config.toml
encoder_kernel_size = 3
fusion_encoder_bias = "all"
one_sided = false
Rows from block 4 of the image encoder of a small image-text matching model, named by matrix and row number. Rows with one number belong to one channel. Each number is 128 + 24 x the weight over its row's rms, rounded and kept within 0 to 255. All counts start at 0. Numbers have three digits each.
After each channel's rows are labels from the 100 images, of 14848, where the channel reaches its highest value: "strongest on" is what is common among them. Only what is clearly more common there than usual is listed. The data: photos with spoken descriptions (Open Images, Localized Narratives). In brackets: how many of the 100, against the usual share in percent.
# convs1: grouped (32 groups) 3x3 conv, stride 2 (encoder.blocks.4.convs.1.weight, 256x8x3x3), inputs within the group 0-7, a 3x3 kernel for each
# convs2: expand pointwise conv (encoder.blocks.4.convs.2.weight, 256x256x1x1, transposed), outputs 0-85

convs1.240:119126122145129105122108121111136122148113112141119149132124139124116139123152131131132105123124131125110104093164111092114183144166158074150142110091170161189169145105125123136121124136130132160098148108154127196182
convs2.240:108092159161119127120123086140105123143086139104138172142116177146110102123179134129087119121155084191119099132092099152142098126091130122136147134079138152098155155121160103140150147156122151125133127120137133121094125148182124106113145154178118104115146097
strongest on: text has "sitting" (43 vs 14.8); text has "table" (34 vs 13.1); text has "two" (29 vs 11)

convs1.182:105125116130088138113134157124119143105151102113124122161161143166099165110150141096148124111114110128144126177155164186082120153177140157172112140113150166148117152102124102161116125092135152137135127125121163112144
convs2.182:133108131125149090116170126133102127083119123095121122131161116121078097126138113138181099105108112124117135143136122109124096115157091114141161171118158120111120138111069142115061097119131129140112168105109141146185098128139148205118119122107143150095091122
strongest on: text has "people" (55 vs 21.3); text has "standing" (46 vs 22.9)

convs1.112:151105091121131124105087093117148095146159104098098108177117196194087128152159142136115115124128120117132147163119111137122130103098142117175164106106107136159109119126112137095140154144130122128124135129122115096128
convs2.112:124153115140149123116082123094133141129143133135118109129087115161121127111125116102123136136122095130155101139123139142128105140137159114144173141122132102112123092137103112165099080087130115158103135136101125146145176150101116120101144161115131109148107125
strongest on: text has "woman" (25 vs 9)

convs1.180:125133106117113105114126121120126116131113117144140131134179159142077146103074165149134131129119127150133123124211187137057156106100153122149117119142127108116162113112132124164143119127109144098108127123112117105142
convs2.180:124109165141100126077112134136128124149111091107126113159144117115155167145127121136141115177185136090143104134163164151105128146134135112122165160104115127163139123146147156161164153091146111113141099135120131193076094133134156122125091171123174124104104147
strongest on: text has "people" (50 vs 21.3)

convs1.4:101086100051178186096115178162130100128141093120117121111125143108136156163106151157138129149104109134107115128096127140132133140115123136130118119118130153137117110113106122152103089161168124122107097121112156129148
convs2.4:128120107125043147126119106103138120149153131104099138155121131142133128167138086160169103118119145163105178163159103126101159145163115142131123167083107170134161146126111193096093118094162169096161145128080138116137126116123155138122131092137188094111139108
strongest on: text has "wall" (42 vs 20.1); text has "table" (31 vs 13.1)

convs1.98:120120160136086104136166101140157120107107166120123153111127156107111108168121122097096112137100112143164203105108163135093093145156140133150122096124100125097129109121111141123116140122118117126166142095109178156123
convs2.98:190115124167140113146098089108122113132120163125124082156097135109152171135141153087103119156148186138105127139126133119126129127136135095116123136122113108136107137092119151138163103128120126125128123098121120130120128114128177144133124135104105132141149150
strongest on: text has "trees" (58 vs 27.3); text has "plants" (26 vs 10.3)

convs1.54:131173096127168094123150113128119159087133124100118162113126156109125139120120151118124132120115120109116130143139104161115084161159102094135158094127189079149134166122101144125079162157106137113135114126104091104134
convs2.54:150141120093093115157176119104092184182168104122147118103155120135188140149105097109114118141143137092164101133103103130149194163150108132141114123142092119101107156175099132190103130128123131157114116133086168134145150152180118101122164121128092128144121141
strongest on: text has "sky" (57 vs 24.7)

convs1.34:118107121117109110165121116145142121088146140107133129084155128151120163121156180137140099160087167128139175113125131128094126106148138164075062088137151125142182132130112166120114146105148134130131133134114135115128
convs2.34:153127157121076167153121092114147139168140189100105120112118095149129091096123149114150092143149126118124181159139105128097108192053131162122085151110145123141110157141089125140139116117097130134108139130141092133156139103120131150098100129119137147168190119
strongest on: text has "trees" (65 vs 27.3); text has "sky" (56 vs 24.7)

convs1.245:122138125126125133147119133098139150106125130121097131103121092126117153137139177171135153125121109151158076098091145129114156116109155098104131150093170144155160119117115113137124125117158093122159143059154145094180
convs2.245:153129136128130176176167144125120170115134097130109155134148159135116115157144125186122103121127116139099121100146118148138149107137126138190130102150139117130105148100119149089175131148167080116105104097165112106125128161155129120107127140119098145099178161
strongest on: text has "standing" (54 vs 22.9); text has "people" (47 vs 21.3); text has "table" (32 vs 13.1); text has "man" (29 vs 12.1)

convs1.55:161125148154131160156147128129136098142114157149139138111152131115104132173145139116111109162124091118114105135135124114145129099092122103147160168110177145194156154136142137125125107089118102100098108171112082112095
convs2.55:148149133128131120162160150152139105089129156140105105129121124157088143138134136110129098128151100148141103102107100155164151126103135108119141106174152142123136121168112120082089099106127138094131103123130085103111114107135128120172098128101133097129148134
strongest on: text has "trees" (67 vs 27.3); text has "sky" (52 vs 24.7); text has "grass" (41 vs 10.1); text has "plants" (37 vs 10.3)

convs1.53:130131116142132123149115092096155173119127186083120161114147167117085201112141175150130169107118151125115160122151110120146128146126113086109143092150129108131162110141135117143108138138122113103131133154089133136134
convs2.53:124091097122115133159150111079135135130111099102092095106137131137158137123112089160115110178131141180127138078104130131119153178134157151124122111129112106092151114103106134147163126111154125152138120094119154128109127130183122096112135100114130159132126103
strongest on: text has "trees" (56 vs 27.3); text has "grass" (43 vs 10.1)

convs1.52:148104140095151107136115132115115175111113190149151148098153120136119165144189168122144101142144090131097122118184136127130111106112134115156103160100157167155176126158139131121117113126127109118093128130136109115120
convs2.52:153085101162108117134131085145134080128099068171121119146142126141124135110156143129127093111139158137143090110125155088111113108134120133091086112101102141163141103129131118116124108131117146146107103146117110102111108097116120142130103142118117101089120124
strongest on: text has "trees" (70 vs 27.3); text has "sky" (61 vs 24.7); text has "grass" (51 vs 10.1); text has "plants" (29 vs 10.3)

convs1.228:145118147120122125149108098102116144107144104154116100132113132135114125133133125133139094111106175073176188092121135111112142092127207114124122135120134118131119123110097128128142142107105107080120105124184125166115
convs2.228:090137158117170127105151125116118171094147147153107144137146157124110115097128135116155119131165122111131141126161160103149161120093136127131140121126124138136107168077147168126102102136163125096125152154171145122165095128106109113105091150107132127124105114
strongest on: text has "wall" (46 vs 20.1)

convs1.179:130129106176089136101139164101124142118122157129139158125151118117186110141140079129135123126106133093149128129190077145093117174183074118137142115141113128126110115119105123157136142135107137128107150134131093139152
convs2.179:135124125143105127124170141134117118128124116119103177105093163155137146140148093116111084096147108083103104114175123122134154144106151163108124109130100127155107091132109145134136140126137164118154143103174171116121115158149089146176093091142161106106153118
strongest on: text has "people" (51 vs 21.3)

convs1.129:097144128126114143111088144094128104120171137129094164141126101167159084111161127141129123098113144132118112129116143138127155102148148095108165102116130152108157147135136145140151141124136171159103176158089154173082
convs2.129:146157128102120120082131138117126122132120164179139109119139100104157202141104188138126124156140157130100104168132162111163106141137142116148123111127159120114171117154109129134153087130079143163084113131103138120186149127125124136093163147104121097166141183
strongest on: text has "woman" (27 vs 9)

convs1.49:136086121153117122117113117119131115163118087116122160121115114124132124136144129117121121112126126117107126114141136130060229145167168103133130123147114113127127114123125134086209138153162141134143123144134109125112
convs2.49:138129098169084138122099091120120164100131118119137109125115128127160122102097120120147098143096153141142154102102122148114119119136117110117109153172091107128086099129124119154106149147103099131156105131157104109109109159100128108127140108098109160096096091
strongest on: text has "sky" (58 vs 24.7); text has "trees" (55 vs 27.3)

convs1.20:145100133077146137121130114091098100111134122107126117113116115136143089097088105092163169172082181151173193112134128104136111106131084137140154112118113146120125149108131119153110091131115136136120145127129123119115
convs2.20:132094126118135149120160099123141101143133132107128095168123148145168124145137115107090103189113172130123140125109137151120094143143171087093135131121145157141177071065125172097150135116115125148142083127103148104111085131110127124109080101076125130102099098
strongest on: text has "people" (43 vs 21.3); text has "buildings" (29 vs 10.9); text has "lights" (25 vs 7.6)

convs1.25:131091190125123090113135104138132103117112156095122132127112109122146110113103074076113113147128135116101177115111130124122113066076090129134128124118100114131131165111181119119140128115097112136123111113124162142099
convs2.25:145104121143135154135101125129109156105121100117144123114126123104122130185113114125111092160103153163137149128191141112128094135123159138110100123172156125121069146116129128116125096157115160098101162153094101150074113147126137192134112078143126100148125143
strongest on: text has "trees" (72 vs 27.3); text has "sky" (52 vs 24.7); text has "buildings" (28 vs 10.9)

convs1.254:121126140091140100109118126129126123113167142121114116153130156183110105116112104128101108116128117110127093099153098136124091092117113165146126146136124121114104099086111158153150141142096099132102142070159173160185
convs2.254:136147094143143146139135182168155170145159104169131117099108112099094144121162149117160108151152119122147106132113114121133161162104126151136158096108138130097147137136110101079176123148130099120134107092169110162123143104137092168135123121190110149128173108
strongest on: text has "trees" (88 vs 27.3); text has "sky" (76 vs 24.7); text has "grass" (30 vs 10.1)

convs1.81:118130128116127131144133126168163185118083196105099131166160169164092176104103101114120152123137128124136119105124126123108125140134126172147108172103175108100150130120139113149119150123121115104117159127114109123147
convs2.81:084137141161115168151133109143131066151171136108123140154119133128133148145112113085147140091138116118117122140119074170100190122151131111183105108185149131160118124157089109107156146113149112103112122127116136153182088124153135117129107161145128127115144134
strongest on: text has "standing" (61 vs 22.9); text has "holding" (43 vs 16); text has "man" (29 vs 12.1); text has "woman" (27 vs 9)

convs1.216:105096118107142085087137089156098102111142122101139105098130088143151122100137086119103129104161085112103090153113125145118124150106107171125094103101132132129138083105113146118138083097136101109111100132110121106101
convs2.216:084157131138149089076119084129149116127155116125155118108114134156118110152152106128130164134148098146142148089152092135132119132122158087117077136130125120176128110118174140147101120175140139091139149157088125082133146143121168122145114123148080099157158112
strongest on: text has "wearing" (29 vs 12.3)

convs1.200:131124149123114126165137177134154156136121119122105170099175134062115163083116172109088137110118121170136097097117151107142157114139154123109129113126125100091116118126124133112127135119119168119125172102110133141082
convs2.200:150153133117126071127127155126131142104133080123146161122122128123111096094136121161113120103126128109093137133121165121156132112110085115136103130151113124059143076089131135078140159120131144149151115135171107108146130129110108146189123191166137137107144130
strongest on: text has "wearing" (35 vs 12.3); text has "man" (31 vs 12.1); text has "woman" (26 vs 9)

convs1.217:132110103157094126117171142100127117138113155128142134098133120125120150135138187070119109146124152141172177140145134084122117126140128112098138125143092118100099126118082183136105087129161112103115133140149126165158
convs2.217:116134144096154135126131143144128154082098158113123141078126176095147156103105153178117102173128136141161105106119142134111110109177121114077132205094122140119158138127134120141119221119137152134091162148126106124119085166142120115130128101136127117136125111
strongest on: text has "wall" (52 vs 20.1); text has "sitting" (34 vs 14.8); text has "table" (31 vs 13.1)

convs1.206:119146117095150138117118123165134112185136089106115141132115112173057145173150094125118121145167089111084105132132112110137139140101125118114124103148113136138155130146115125122135108122121129074163153130108132174091
convs2.206:100134146140124103182141104095103105129104078138102175150086143170119145162124181162132166188141166133120146130120152166140137148092112121120139137157149142139138081107136110103111116120084123151177148137117103108184137128103143144144123120071158121081138126
strongest on: text has "wall" (43 vs 20.1); text has "woman" (25 vs 9)

convs1.177:166167150122058183153161187128133116114132112125146118127110128128135126133132098175173150146094143138186136128122102119122111089116104126153145138119126117101123135119145075130102121145129162120125116102134138152139
convs2.177:113162148117105106115095112134131162121093098133116083169128136118128149127101103132119122118096107099129117119133078123088088116139123084126142100109130101110145106145164132123111108132117152107152115133139184137102136108115116116116086112142136183119172114
strongest on: text has "wearing" (38 vs 12.3); text has "man" (36 vs 12.1); text has "woman" (34 vs 9); text has "smiling" (27 vs 3.8)

convs1.72:082119124123168124136093107113127131089112075140096084086160106123126098090148121143121122142113134138154162131137125126142113139141133107107131127101109136137099111109089109121136165121111094147157055155147083132112
convs2.72:130116117154124123130168160174141148126147141110169147130134135104113137153146118150149192139104120143146100119102108163145120109105149178140085154117145129118146162116130118136128093153170161158172146144156141153123124097139107140173107125115155143154143107
strongest on: text has "sky" (61 vs 24.7)

convs1.243:128113119131136114121152134118157146151125121139147105099124117140105157146172173137129130106132078106093136155169161126135116142132136126155153089120119201141134126133111125113133134125153154112158193119117058135153
convs2.243:136145125157141138110126122108082131111140127124132209098122136170094146105148133160118102122118144138136158133127108121106145157114114186066163157141119122179102115118149169102166115147172208110160151109121091116146160110105107126092107119125085112145103101
strongest on: text has "people" (52 vs 21.3); text has "standing" (52 vs 22.9); text has "holding" (39 vs 16); text has "table" (30 vs 13.1)

convs1.184:128111154120188151204124121108182119119125137148146096127129150131121092140126114120108102148141121132125130122132149125123132144091162124099123108124102105122144122101123134129147177155118117150163118105129190183165
convs2.184:113112119124101121120132121128122135107118129162111137099102180123113111121137085134166106107130095084124142109103123093133153163176118164147099108126132146187120100119136079153100113144149122146121123141131062109104095098147158159110142116136128149088152108
strongest on: text has "sky" (50 vs 24.7); text has "plants" (29 vs 10.3)

convs1.1:122124130136115122109108076092157115143099200142170196123124164135123128127126108160165163121107182136160141119129115120096143121160158147138144138138090098112120138140137110122114128107107144096127141112094109114136
convs2.1:131131126143150129104093059142112170131118159111154149132157127087120120135127137127094112127088140116127087112072124198111127146149118138101111091128161123117091116131157132163114143099114126136156126141121146122185151145098145173177141095122134133096126153
strongest on: text has "people" (52 vs 21.3)

convs1.14:153153119136122139143140143129145121134128133164109129125136146149075158178156119111097137132123144135096109129115154122116108109129102149128132166103172157161128128079132152195117156063096122110126120127072113126130
convs2.14:146139111155135130120106088149131121110134131105144109079138127160164097120153120120150140107136149093184126105124132108141161097162135142113096137141154117106113131101171125123102152107096133132161130108155178099097125165103107129147110117125111089106159129
strongest on: text has "windows" (27 vs 4.7)

convs1.183:107139116122129126131104138130151130148118115134122106091159106139113175118153182149107134124121123139159116071150130145077192153148204132103140093135157159136114119114089114108123132134087140131104132134113118113127
convs2.183:092130131139107115175102113136139150133137104159132098103143113125115072088132140163141098191131135152113104153124162177124158106144158130213139139139135125090150140167131130118119136130143130116133105119123121166136116119136185143134064157150142083138129116
strongest on: text has "people" (50 vs 21.3); text has "standing" (49 vs 22.9); text has "sitting" (35 vs 14.8)

convs1.207:123121132136126106131111135169135155123113137158204095147103116140107120123132093113107109117174076143135075156108139174120120124126090119127105124130107126118107114110119123135134144120141084166125099141155124164188
convs2.207:126073104138125146137114135133163106136077130102112102144128109132116114111082117128155161125141165123112139147131154105120137145106131142125117157118176157106128119132135165146094125159116150160133140111104140141102130080161114114122117103087126078125138134
strongest on: text has "woman" (26 vs 9)