From a checkpoint of a small image-text matching model.
Model: encoder arch regnet, fusion encoder layers 6.
Data: 101725 training examples, 45.8 epochs.
Rows from block 8 of the image encoder of a small image-text matching model, named by matrix and row number. Rows with one number belong to one channel. Each number is 200 + 30 x the weight over its row's rms, rounded and kept within 0 to 999. All counts start at 0. After the name is the row's rms in percent of the matrix's.
After each channel's rows are labels from the 100 images, of 14848, where the channel reaches its highest value: "top examples" is what is common among them. Only what is clearly more common there than usual is listed. The data: photos with spoken descriptions (Open Images, Localized Narratives). In brackets: how many of the 100.
# convs1: grouped (32 groups) 3x3 conv (encoder.blocks.8.convs.1.weight, 256x8x3x3), inputs within the group 0-7, a 3x3 kernel for each
# convs2: expand pointwise conv (encoder.blocks.8.convs.2.weight, 256x256x1x1, transposed), outputs 0-127

convs1.198,091,187,168,263,197,185,222,199,189,199,226,248,197,141,198,258,192,217,214,214,202,169,205,186,200,184,193,185,211,190,233,213,179,188,202,167,182,232,198,172,229,212,242,250,245,263,110,175,208,191,134,199,173,205,157,238,227,189,210,168,174,175,221,182,184,249,234,195,240,190,208,150,178
convs2.198,089,238,182,194,224,222,146,174,219,200,190,163,231,202,158,191,178,174,247,191,220,151,268,161,203,182,241,205,164,209,209,205,162,140,194,246,196,188,221,152,220,171,214,167,256,168,242,169,171,149,224,174,243,251,240,191,223,212,207,189,202,200,216,196,171,191,163,212,177,203,209,197,185,201,201,235,246,179,185,229,174,178,179,186,162,195,180,236,187,192,202,204,191,182,183,135,190,195,156,206,166,257,257,175,248,187,208,130,189,248,206,143,174,233,271,185,196,142,209,215,224,243,149,211,215,171,197,159,222
top examples: text has "standing" (48); text has "grass" (45); text has "ground" (35)

convs1.16,088,188,254,202,164,156,290,120,187,274,230,161,168,203,179,172,181,253,152,214,178,212,190,230,146,193,205,191,229,178,187,190,195,200,200,209,199,212,186,199,216,154,204,219,149,161,223,180,187,166,196,219,221,184,234,236,191,220,166,240,204,215,191,162,176,239,192,208,209,202,218,228,218
convs2.16,091,179,203,218,169,173,159,209,226,209,180,209,189,213,142,257,201,181,146,171,172,200,212,199,184,184,160,247,224,222,229,170,193,175,194,149,184,212,176,195,192,170,206,197,263,169,189,182,181,117,288,253,197,200,216,158,211,178,209,231,212,160,178,132,146,215,176,194,179,240,177,233,124,229,212,177,243,236,210,228,251,224,189,147,155,195,205,208,177,267,199,223,210,181,189,252,210,201,169,196,204,201,166,209,232,166,201,191,213,227,158,217,171,182,198,173,164,245,207,190,203,196,206,188,188,170,213,234,206
top examples: text has "wearing" (45); text has "smiling" (33); text has "man" (30); text has "woman" (27)

convs1.29,090,184,199,197,180,204,216,205,227,229,193,254,229,203,211,202,173,249,204,224,148,216,121,199,185,240,154,141,225,179,190,214,197,159,139,209,130,224,232,194,167,199,167,211,214,172,212,193,178,241,179,221,258,263,173,225,138,173,224,210,187,199,170,168,214,214,222,194,208,189,211,217,222
convs2.29,093,288,225,151,204,190,202,162,202,137,190,220,181,229,254,217,154,215,174,218,216,241,201,228,195,212,212,159,196,237,174,246,153,157,211,172,152,210,194,198,183,193,206,241,177,158,291,213,216,169,208,235,152,232,199,166,171,203,152,220,234,175,218,240,205,211,237,210,228,221,211,245,198,221,221,240,178,194,210,201,151,179,196,242,164,196,174,208,207,240,203,194,191,212,180,157,175,176,240,199,191,155,156,215,200,258,222,193,237,179,240,199,255,203,189,205,215,224,176,207,196,203,157,167,178,184,205,231,195
top examples: text has "trees" (55); text has "plants" (34)

convs1.199,101,193,208,171,214,184,207,192,154,128,173,179,179,216,191,199,199,214,175,223,221,184,195,220,233,186,160,168,227,179,160,202,206,213,254,265,264,182,187,199,250,210,157,233,243,209,139,222,136,204,159,241,181,227,199,201,215,199,172,175,221,220,222,168,190,130,181,194,210,167,200,245,218
convs2.199,104,202,223,159,216,225,218,172,167,214,232,239,190,221,254,181,156,250,226,222,196,178,226,254,171,243,201,220,224,168,208,176,146,210,225,191,217,190,221,165,177,218,173,220,187,201,202,142,150,270,200,183,162,153,171,210,259,182,237,186,201,169,248,194,208,173,150,242,211,215,238,190,215,222,179,186,239,198,222,150,196,194,156,181,199,237,215,230,206,257,194,172,229,213,178,191,189,211,179,250,253,216,162,262,165,219,168,166,202,153,158,247,197,201,184,159,192,221,208,190,201,181,177,217,200,242,141,189,198
top examples: text has "buildings" (38); text has "lights" (29)

convs1.220,103,210,181,267,226,151,236,194,213,253,215,192,177,182,201,266,206,232,210,246,246,215,197,192,212,176,177,199,188,189,184,200,199,212,199,205,186,179,188,199,185,226,187,190,211,188,195,205,214,187,203,163,186,196,209,148,137,136,222,232,163,248,256,298,232,232,213,153,212,189,220,166,176
convs2.220,102,209,166,207,208,166,164,218,182,234,170,188,246,178,208,154,170,157,184,210,202,203,159,208,170,201,176,210,247,193,182,157,191,178,166,198,225,178,213,166,189,202,157,204,162,242,173,178,180,180,224,234,219,228,213,207,188,274,238,150,184,234,262,199,252,186,161,169,191,220,210,202,217,145,242,169,226,212,189,194,234,230,208,160,167,236,245,173,185,169,197,218,297,210,197,231,168,177,175,228,96,147,176,226,189,182,176,190,191,255,204,204,217,226,222,179,192,209,240,153,235,144,221,224,182,195,165,240,198
top examples: text has "standing" (48); text has "holding" (35); text has "man" (32); text has "wearing" (30)

convs1.251,115,188,100,257,190,194,168,187,132,196,238,243,221,161,174,207,185,181,255,159,224,179,226,219,195,211,234,177,225,214,223,247,203,161,154,142,235,199,150,217,188,207,188,161,208,148,203,191,189,198,174,206,222,201,207,202,167,182,226,208,180,239,195,231,212,166,192,215,157,226,208,211,186
convs2.251,101,191,198,180,162,196,174,171,237,234,194,163,159,183,161,177,202,221,214,233,211,206,205,193,211,149,160,198,169,191,214,216,162,241,160,260,194,201,175,189,157,184,249,197,191,201,215,256,194,191,224,187,222,199,158,200,238,232,153,212,185,219,183,214,212,200,190,216,199,120,213,204,211,214,206,206,205,197,244,206,213,196,245,189,185,202,192,183,219,224,207,142,209,187,206,197,252,218,174,168,190,174,226,217,214,249,198,182,208,149,240,235,212,205,234,171,247,158,259,210,228,139,243,185,198,201,207,220,192
top examples: text has "trees" (60); text has "sky" (55)

convs1.118,112,191,211,204,220,223,191,190,193,187,154,217,213,265,249,210,213,146,205,207,191,203,140,205,202,255,168,217,159,216,201,217,188,193,166,220,178,219,234,163,238,185,193,220,165,241,156,236,193,161,177,171,289,163,237,203,153,224,214,179,189,206,231,175,179,208,246,194,224,196,169,174,141
convs2.118,107,183,187,185,205,221,206,193,153,210,199,178,239,156,205,225,266,179,178,238,228,251,172,172,198,188,207,240,192,149,201,213,127,225,202,212,256,145,226,213,204,177,216,164,207,217,167,180,176,241,176,172,220,262,188,167,197,188,222,165,154,189,198,252,208,212,195,186,254,231,187,230,175,181,232,207,170,215,184,156,189,210,175,182,196,181,136,201,192,195,164,170,241,214,221,253,176,234,200,173,171,201,174,215,196,172,151,124,188,166,195,260,169,197,236,213,170,167,228,186,152,168,164,217,152,154,198,231,175
top examples: text has "standing" (60); text has "people" (51); text has "wall" (48); text has "wearing" (29)

convs1.69,088,212,154,216,231,174,236,249,243,199,226,214,187,158,180,188,191,166,188,188,169,190,204,171,185,208,218,224,196,154,216,167,223,184,188,112,202,182,170,228,198,203,173,207,230,178,243,240,230,221,184,189,185,160,175,226,195,230,258,196,157,217,204,179,266,285,203,163,185,206,188,170,164
convs2.69,097,214,157,177,179,162,195,169,241,172,212,148,182,195,201,218,201,247,213,192,202,220,217,208,172,267,230,184,237,175,221,169,192,228,179,196,204,209,196,195,219,210,147,182,189,224,136,209,222,145,255,207,169,227,203,214,174,187,177,206,227,198,232,211,194,178,199,253,183,214,224,187,169,194,241,235,207,227,252,244,187,173,202,174,201,187,227,241,218,187,206,209,189,199,224,180,210,271,177,223,228,201,177,236,201,151,222,215,165,185,220,222,207,166,154,221,173,169,200,213,121,199,207,206,186,132,179,134,190
top examples: text has "buildings" (27)

convs1.89,088,182,185,225,220,182,224,199,209,202,214,247,274,219,148,235,167,195,219,215,175,183,206,170,188,191,237,151,190,231,211,211,153,294,236,185,202,179,200,180,230,200,194,184,181,197,168,262,302,183,176,248,153,242,203,203,176,183,217,172,205,195,182,187,204,198,196,197,191,190,204,180,175
convs2.89,103,146,182,159,212,211,208,219,189,174,151,195,149,239,259,196,186,163,240,204,208,176,232,217,207,176,166,211,177,136,283,252,155,196,168,229,178,193,246,236,175,198,283,201,210,207,182,199,138,156,198,177,181,250,235,185,223,200,212,195,180,250,179,188,216,208,174,247,152,209,203,204,233,229,227,168,215,161,212,233,200,242,202,190,179,196,202,188,164,191,182,256,209,182,186,190,177,186,182,204,141,142,151,201,180,231,234,183,213,193,221,218,212,193,296,261,198,249,201,261,222,189,239,208,213,169,190,184,194
top examples: text has "wearing" (43); text has "smiling" (34); text has "man" (33); text has "woman" (30)

convs1.222,114,202,236,219,174,198,107,223,208,225,251,179,231,180,132,306,206,204,128,221,191,184,207,184,167,204,195,229,198,222,184,182,204,188,206,197,208,201,211,151,243,188,197,205,188,188,196,210,183,229,218,199,185,179,173,203,257,267,253,185,215,203,207,159,170,200,206,194,218,202,183,188,184
convs2.222,110,176,254,244,176,213,193,230,236,222,181,234,172,232,180,157,185,203,210,199,192,233,228,204,205,135,185,197,236,224,199,190,192,214,224,180,204,148,214,221,189,216,189,173,169,222,190,213,168,217,152,284,161,189,193,236,195,230,237,186,224,196,185,186,176,125,152,200,201,205,227,234,246,168,207,176,193,206,262,249,192,185,245,176,205,205,201,192,179,145,202,207,142,207,154,217,182,188,174,230,180,134,184,152,199,225,189,190,185,166,197,224,212,195,192,243,186,258,172,221,190,171,163,177,215,223,163,106,228
top examples: text has "standing" (48); text has "wearing" (36); text has "man" (33); text has "two" (27)

convs1.197,111,193,214,198,190,207,123,210,194,194,148,203,205,153,225,230,168,163,177,183,208,216,190,198,195,216,170,219,191,190,186,201,189,292,215,215,226,169,222,211,162,203,192,221,258,237,197,178,159,226,190,196,194,172,135,183,200,207,235,211,160,210,184,156,211,212,176,182,128,228,250,254,249
convs2.197,104,208,223,203,184,225,191,171,180,230,195,189,198,220,192,161,157,195,230,205,189,190,186,213,221,219,190,123,184,195,175,211,240,195,193,187,207,229,229,224,219,226,212,264,180,213,220,159,199,242,161,216,170,204,176,197,180,162,208,183,188,195,222,184,190,196,261,222,205,231,167,218,167,194,233,212,139,170,213,156,194,227,212,233,254,158,190,200,191,216,186,165,240,240,255,288,182,226,182,248,158,211,134,235,137,235,228,183,176,170,167,263,224,167,93,228,158,200,246,192,182,177,139,143,215,159,204,193,188
top examples: text has "buildings" (31); text has "lights" (25)

convs1.109,085,208,195,227,192,210,209,182,200,221,179,175,200,203,179,118,122,196,159,247,234,195,284,166,215,223,167,181,221,231,217,170,203,153,228,201,208,178,165,208,174,186,166,171,183,193,201,206,222,188,201,175,205,227,200,193,173,169,276,173,181,237,139,218,196,207,174,243,146,196,208,221,218
convs2.109,091,137,158,198,218,200,233,217,172,205,217,198,180,210,246,120,247,182,250,210,224,221,200,169,172,157,207,210,241,216,202,170,200,169,224,114,178,212,208,251,182,189,180,240,144,183,256,177,163,199,223,231,218,202,246,173,218,236,178,208,203,246,215,187,162,230,199,225,288,232,206,213,173,245,193,194,202,205,239,233,197,200,231,281,191,209,195,159,226,178,174,225,236,201,203,197,193,159,209,205,204,242,228,139,220,221,129,215,131,236,163,210,240,179,192,160,227,251,197,188,196,183,191,223,167,256,166,195,235
top examples: text has "white" (35); text has "black" (28)

convs1.162,101,162,202,197,185,244,161,266,229,190,199,188,203,243,219,188,196,183,187,225,203,166,192,215,197,183,165,198,244,205,227,152,223,188,252,216,202,141,207,189,220,231,167,191,248,161,159,197,180,221,205,167,206,202,217,205,245,173,156,151,202,204,146,200,192,261,211,273,220,222,210,132,215
convs2.162,103,194,174,176,250,203,218,237,211,212,150,206,180,196,170,171,189,167,190,225,199,193,205,240,192,197,179,152,157,209,256,221,229,156,215,188,237,217,260,157,157,200,206,237,199,152,212,251,178,132,237,158,187,163,220,223,192,258,139,257,203,205,205,187,155,204,181,171,176,208,174,178,280,238,228,189,195,219,213,189,172,212,155,252,185,185,140,186,125,179,181,181,157,186,131,195,168,224,210,175,251,140,215,212,219,202,234,227,185,172,240,183,197,278,229,208,191,197,172,192,141,194,210,174,241,230,287,163,219
top examples: text has "woman" (35); text has "smiling" (28)

convs1.170,102,220,209,201,194,182,184,234,180,216,203,225,164,185,161,208,183,167,188,229,221,186,183,178,205,214,209,144,165,196,174,229,198,269,202,272,186,190,175,221,209,164,222,218,231,252,175,192,149,242,162,231,215,242,300,231,210,220,207,226,152,163,177,159,198,202,210,189,167,189,205,227,166
convs2.170,098,284,179,202,195,175,196,224,206,193,193,150,224,211,204,235,184,163,159,202,165,183,179,208,195,165,226,173,202,253,221,179,219,232,201,225,152,195,202,211,175,199,196,197,210,226,158,172,213,182,229,167,187,202,209,165,170,179,198,197,165,195,248,181,193,198,166,193,180,195,118,122,232,223,192,260,190,223,194,218,244,187,168,237,189,177,195,196,209,225,193,201,224,231,203,243,228,185,129,227,197,173,204,170,218,204,272,223,165,191,201,185,242,250,208,221,163,242,177,207,226,171,218,211,146,205,213,178,172
top examples: text has "trees" (93); text has "sky" (63); text has "people" (50); text has "grass" (40)

convs1.80,093,179,206,194,212,174,195,181,217,181,188,241,141,209,161,220,284,235,288,188,196,196,212,193,216,207,203,187,192,152,199,196,223,132,166,161,221,259,217,237,162,195,225,221,186,215,186,163,160,167,193,161,156,122,170,197,220,199,215,169,175,179,195,203,179,220,228,201,196,207,183,199,197
convs2.80,100,217,204,223,237,150,209,182,208,201,184,206,203,221,184,222,170,188,181,185,184,160,239,286,180,231,165,186,126,217,190,173,168,202,159,219,202,136,197,211,165,179,172,242,206,181,191,237,190,188,174,232,162,211,257,186,234,206,191,201,257,176,217,201,190,197,219,230,211,138,224,217,154,216,224,195,152,237,262,219,162,165,178,204,188,219,186,206,160,129,214,193,205,215,193,221,162,195,223,188,189,173,186,241,198,210,201,222,177,188,200,195,145,190,200,163,194,189,211,208,230,217,206,180,259,226,187,183,197
top examples: text has "standing" (57)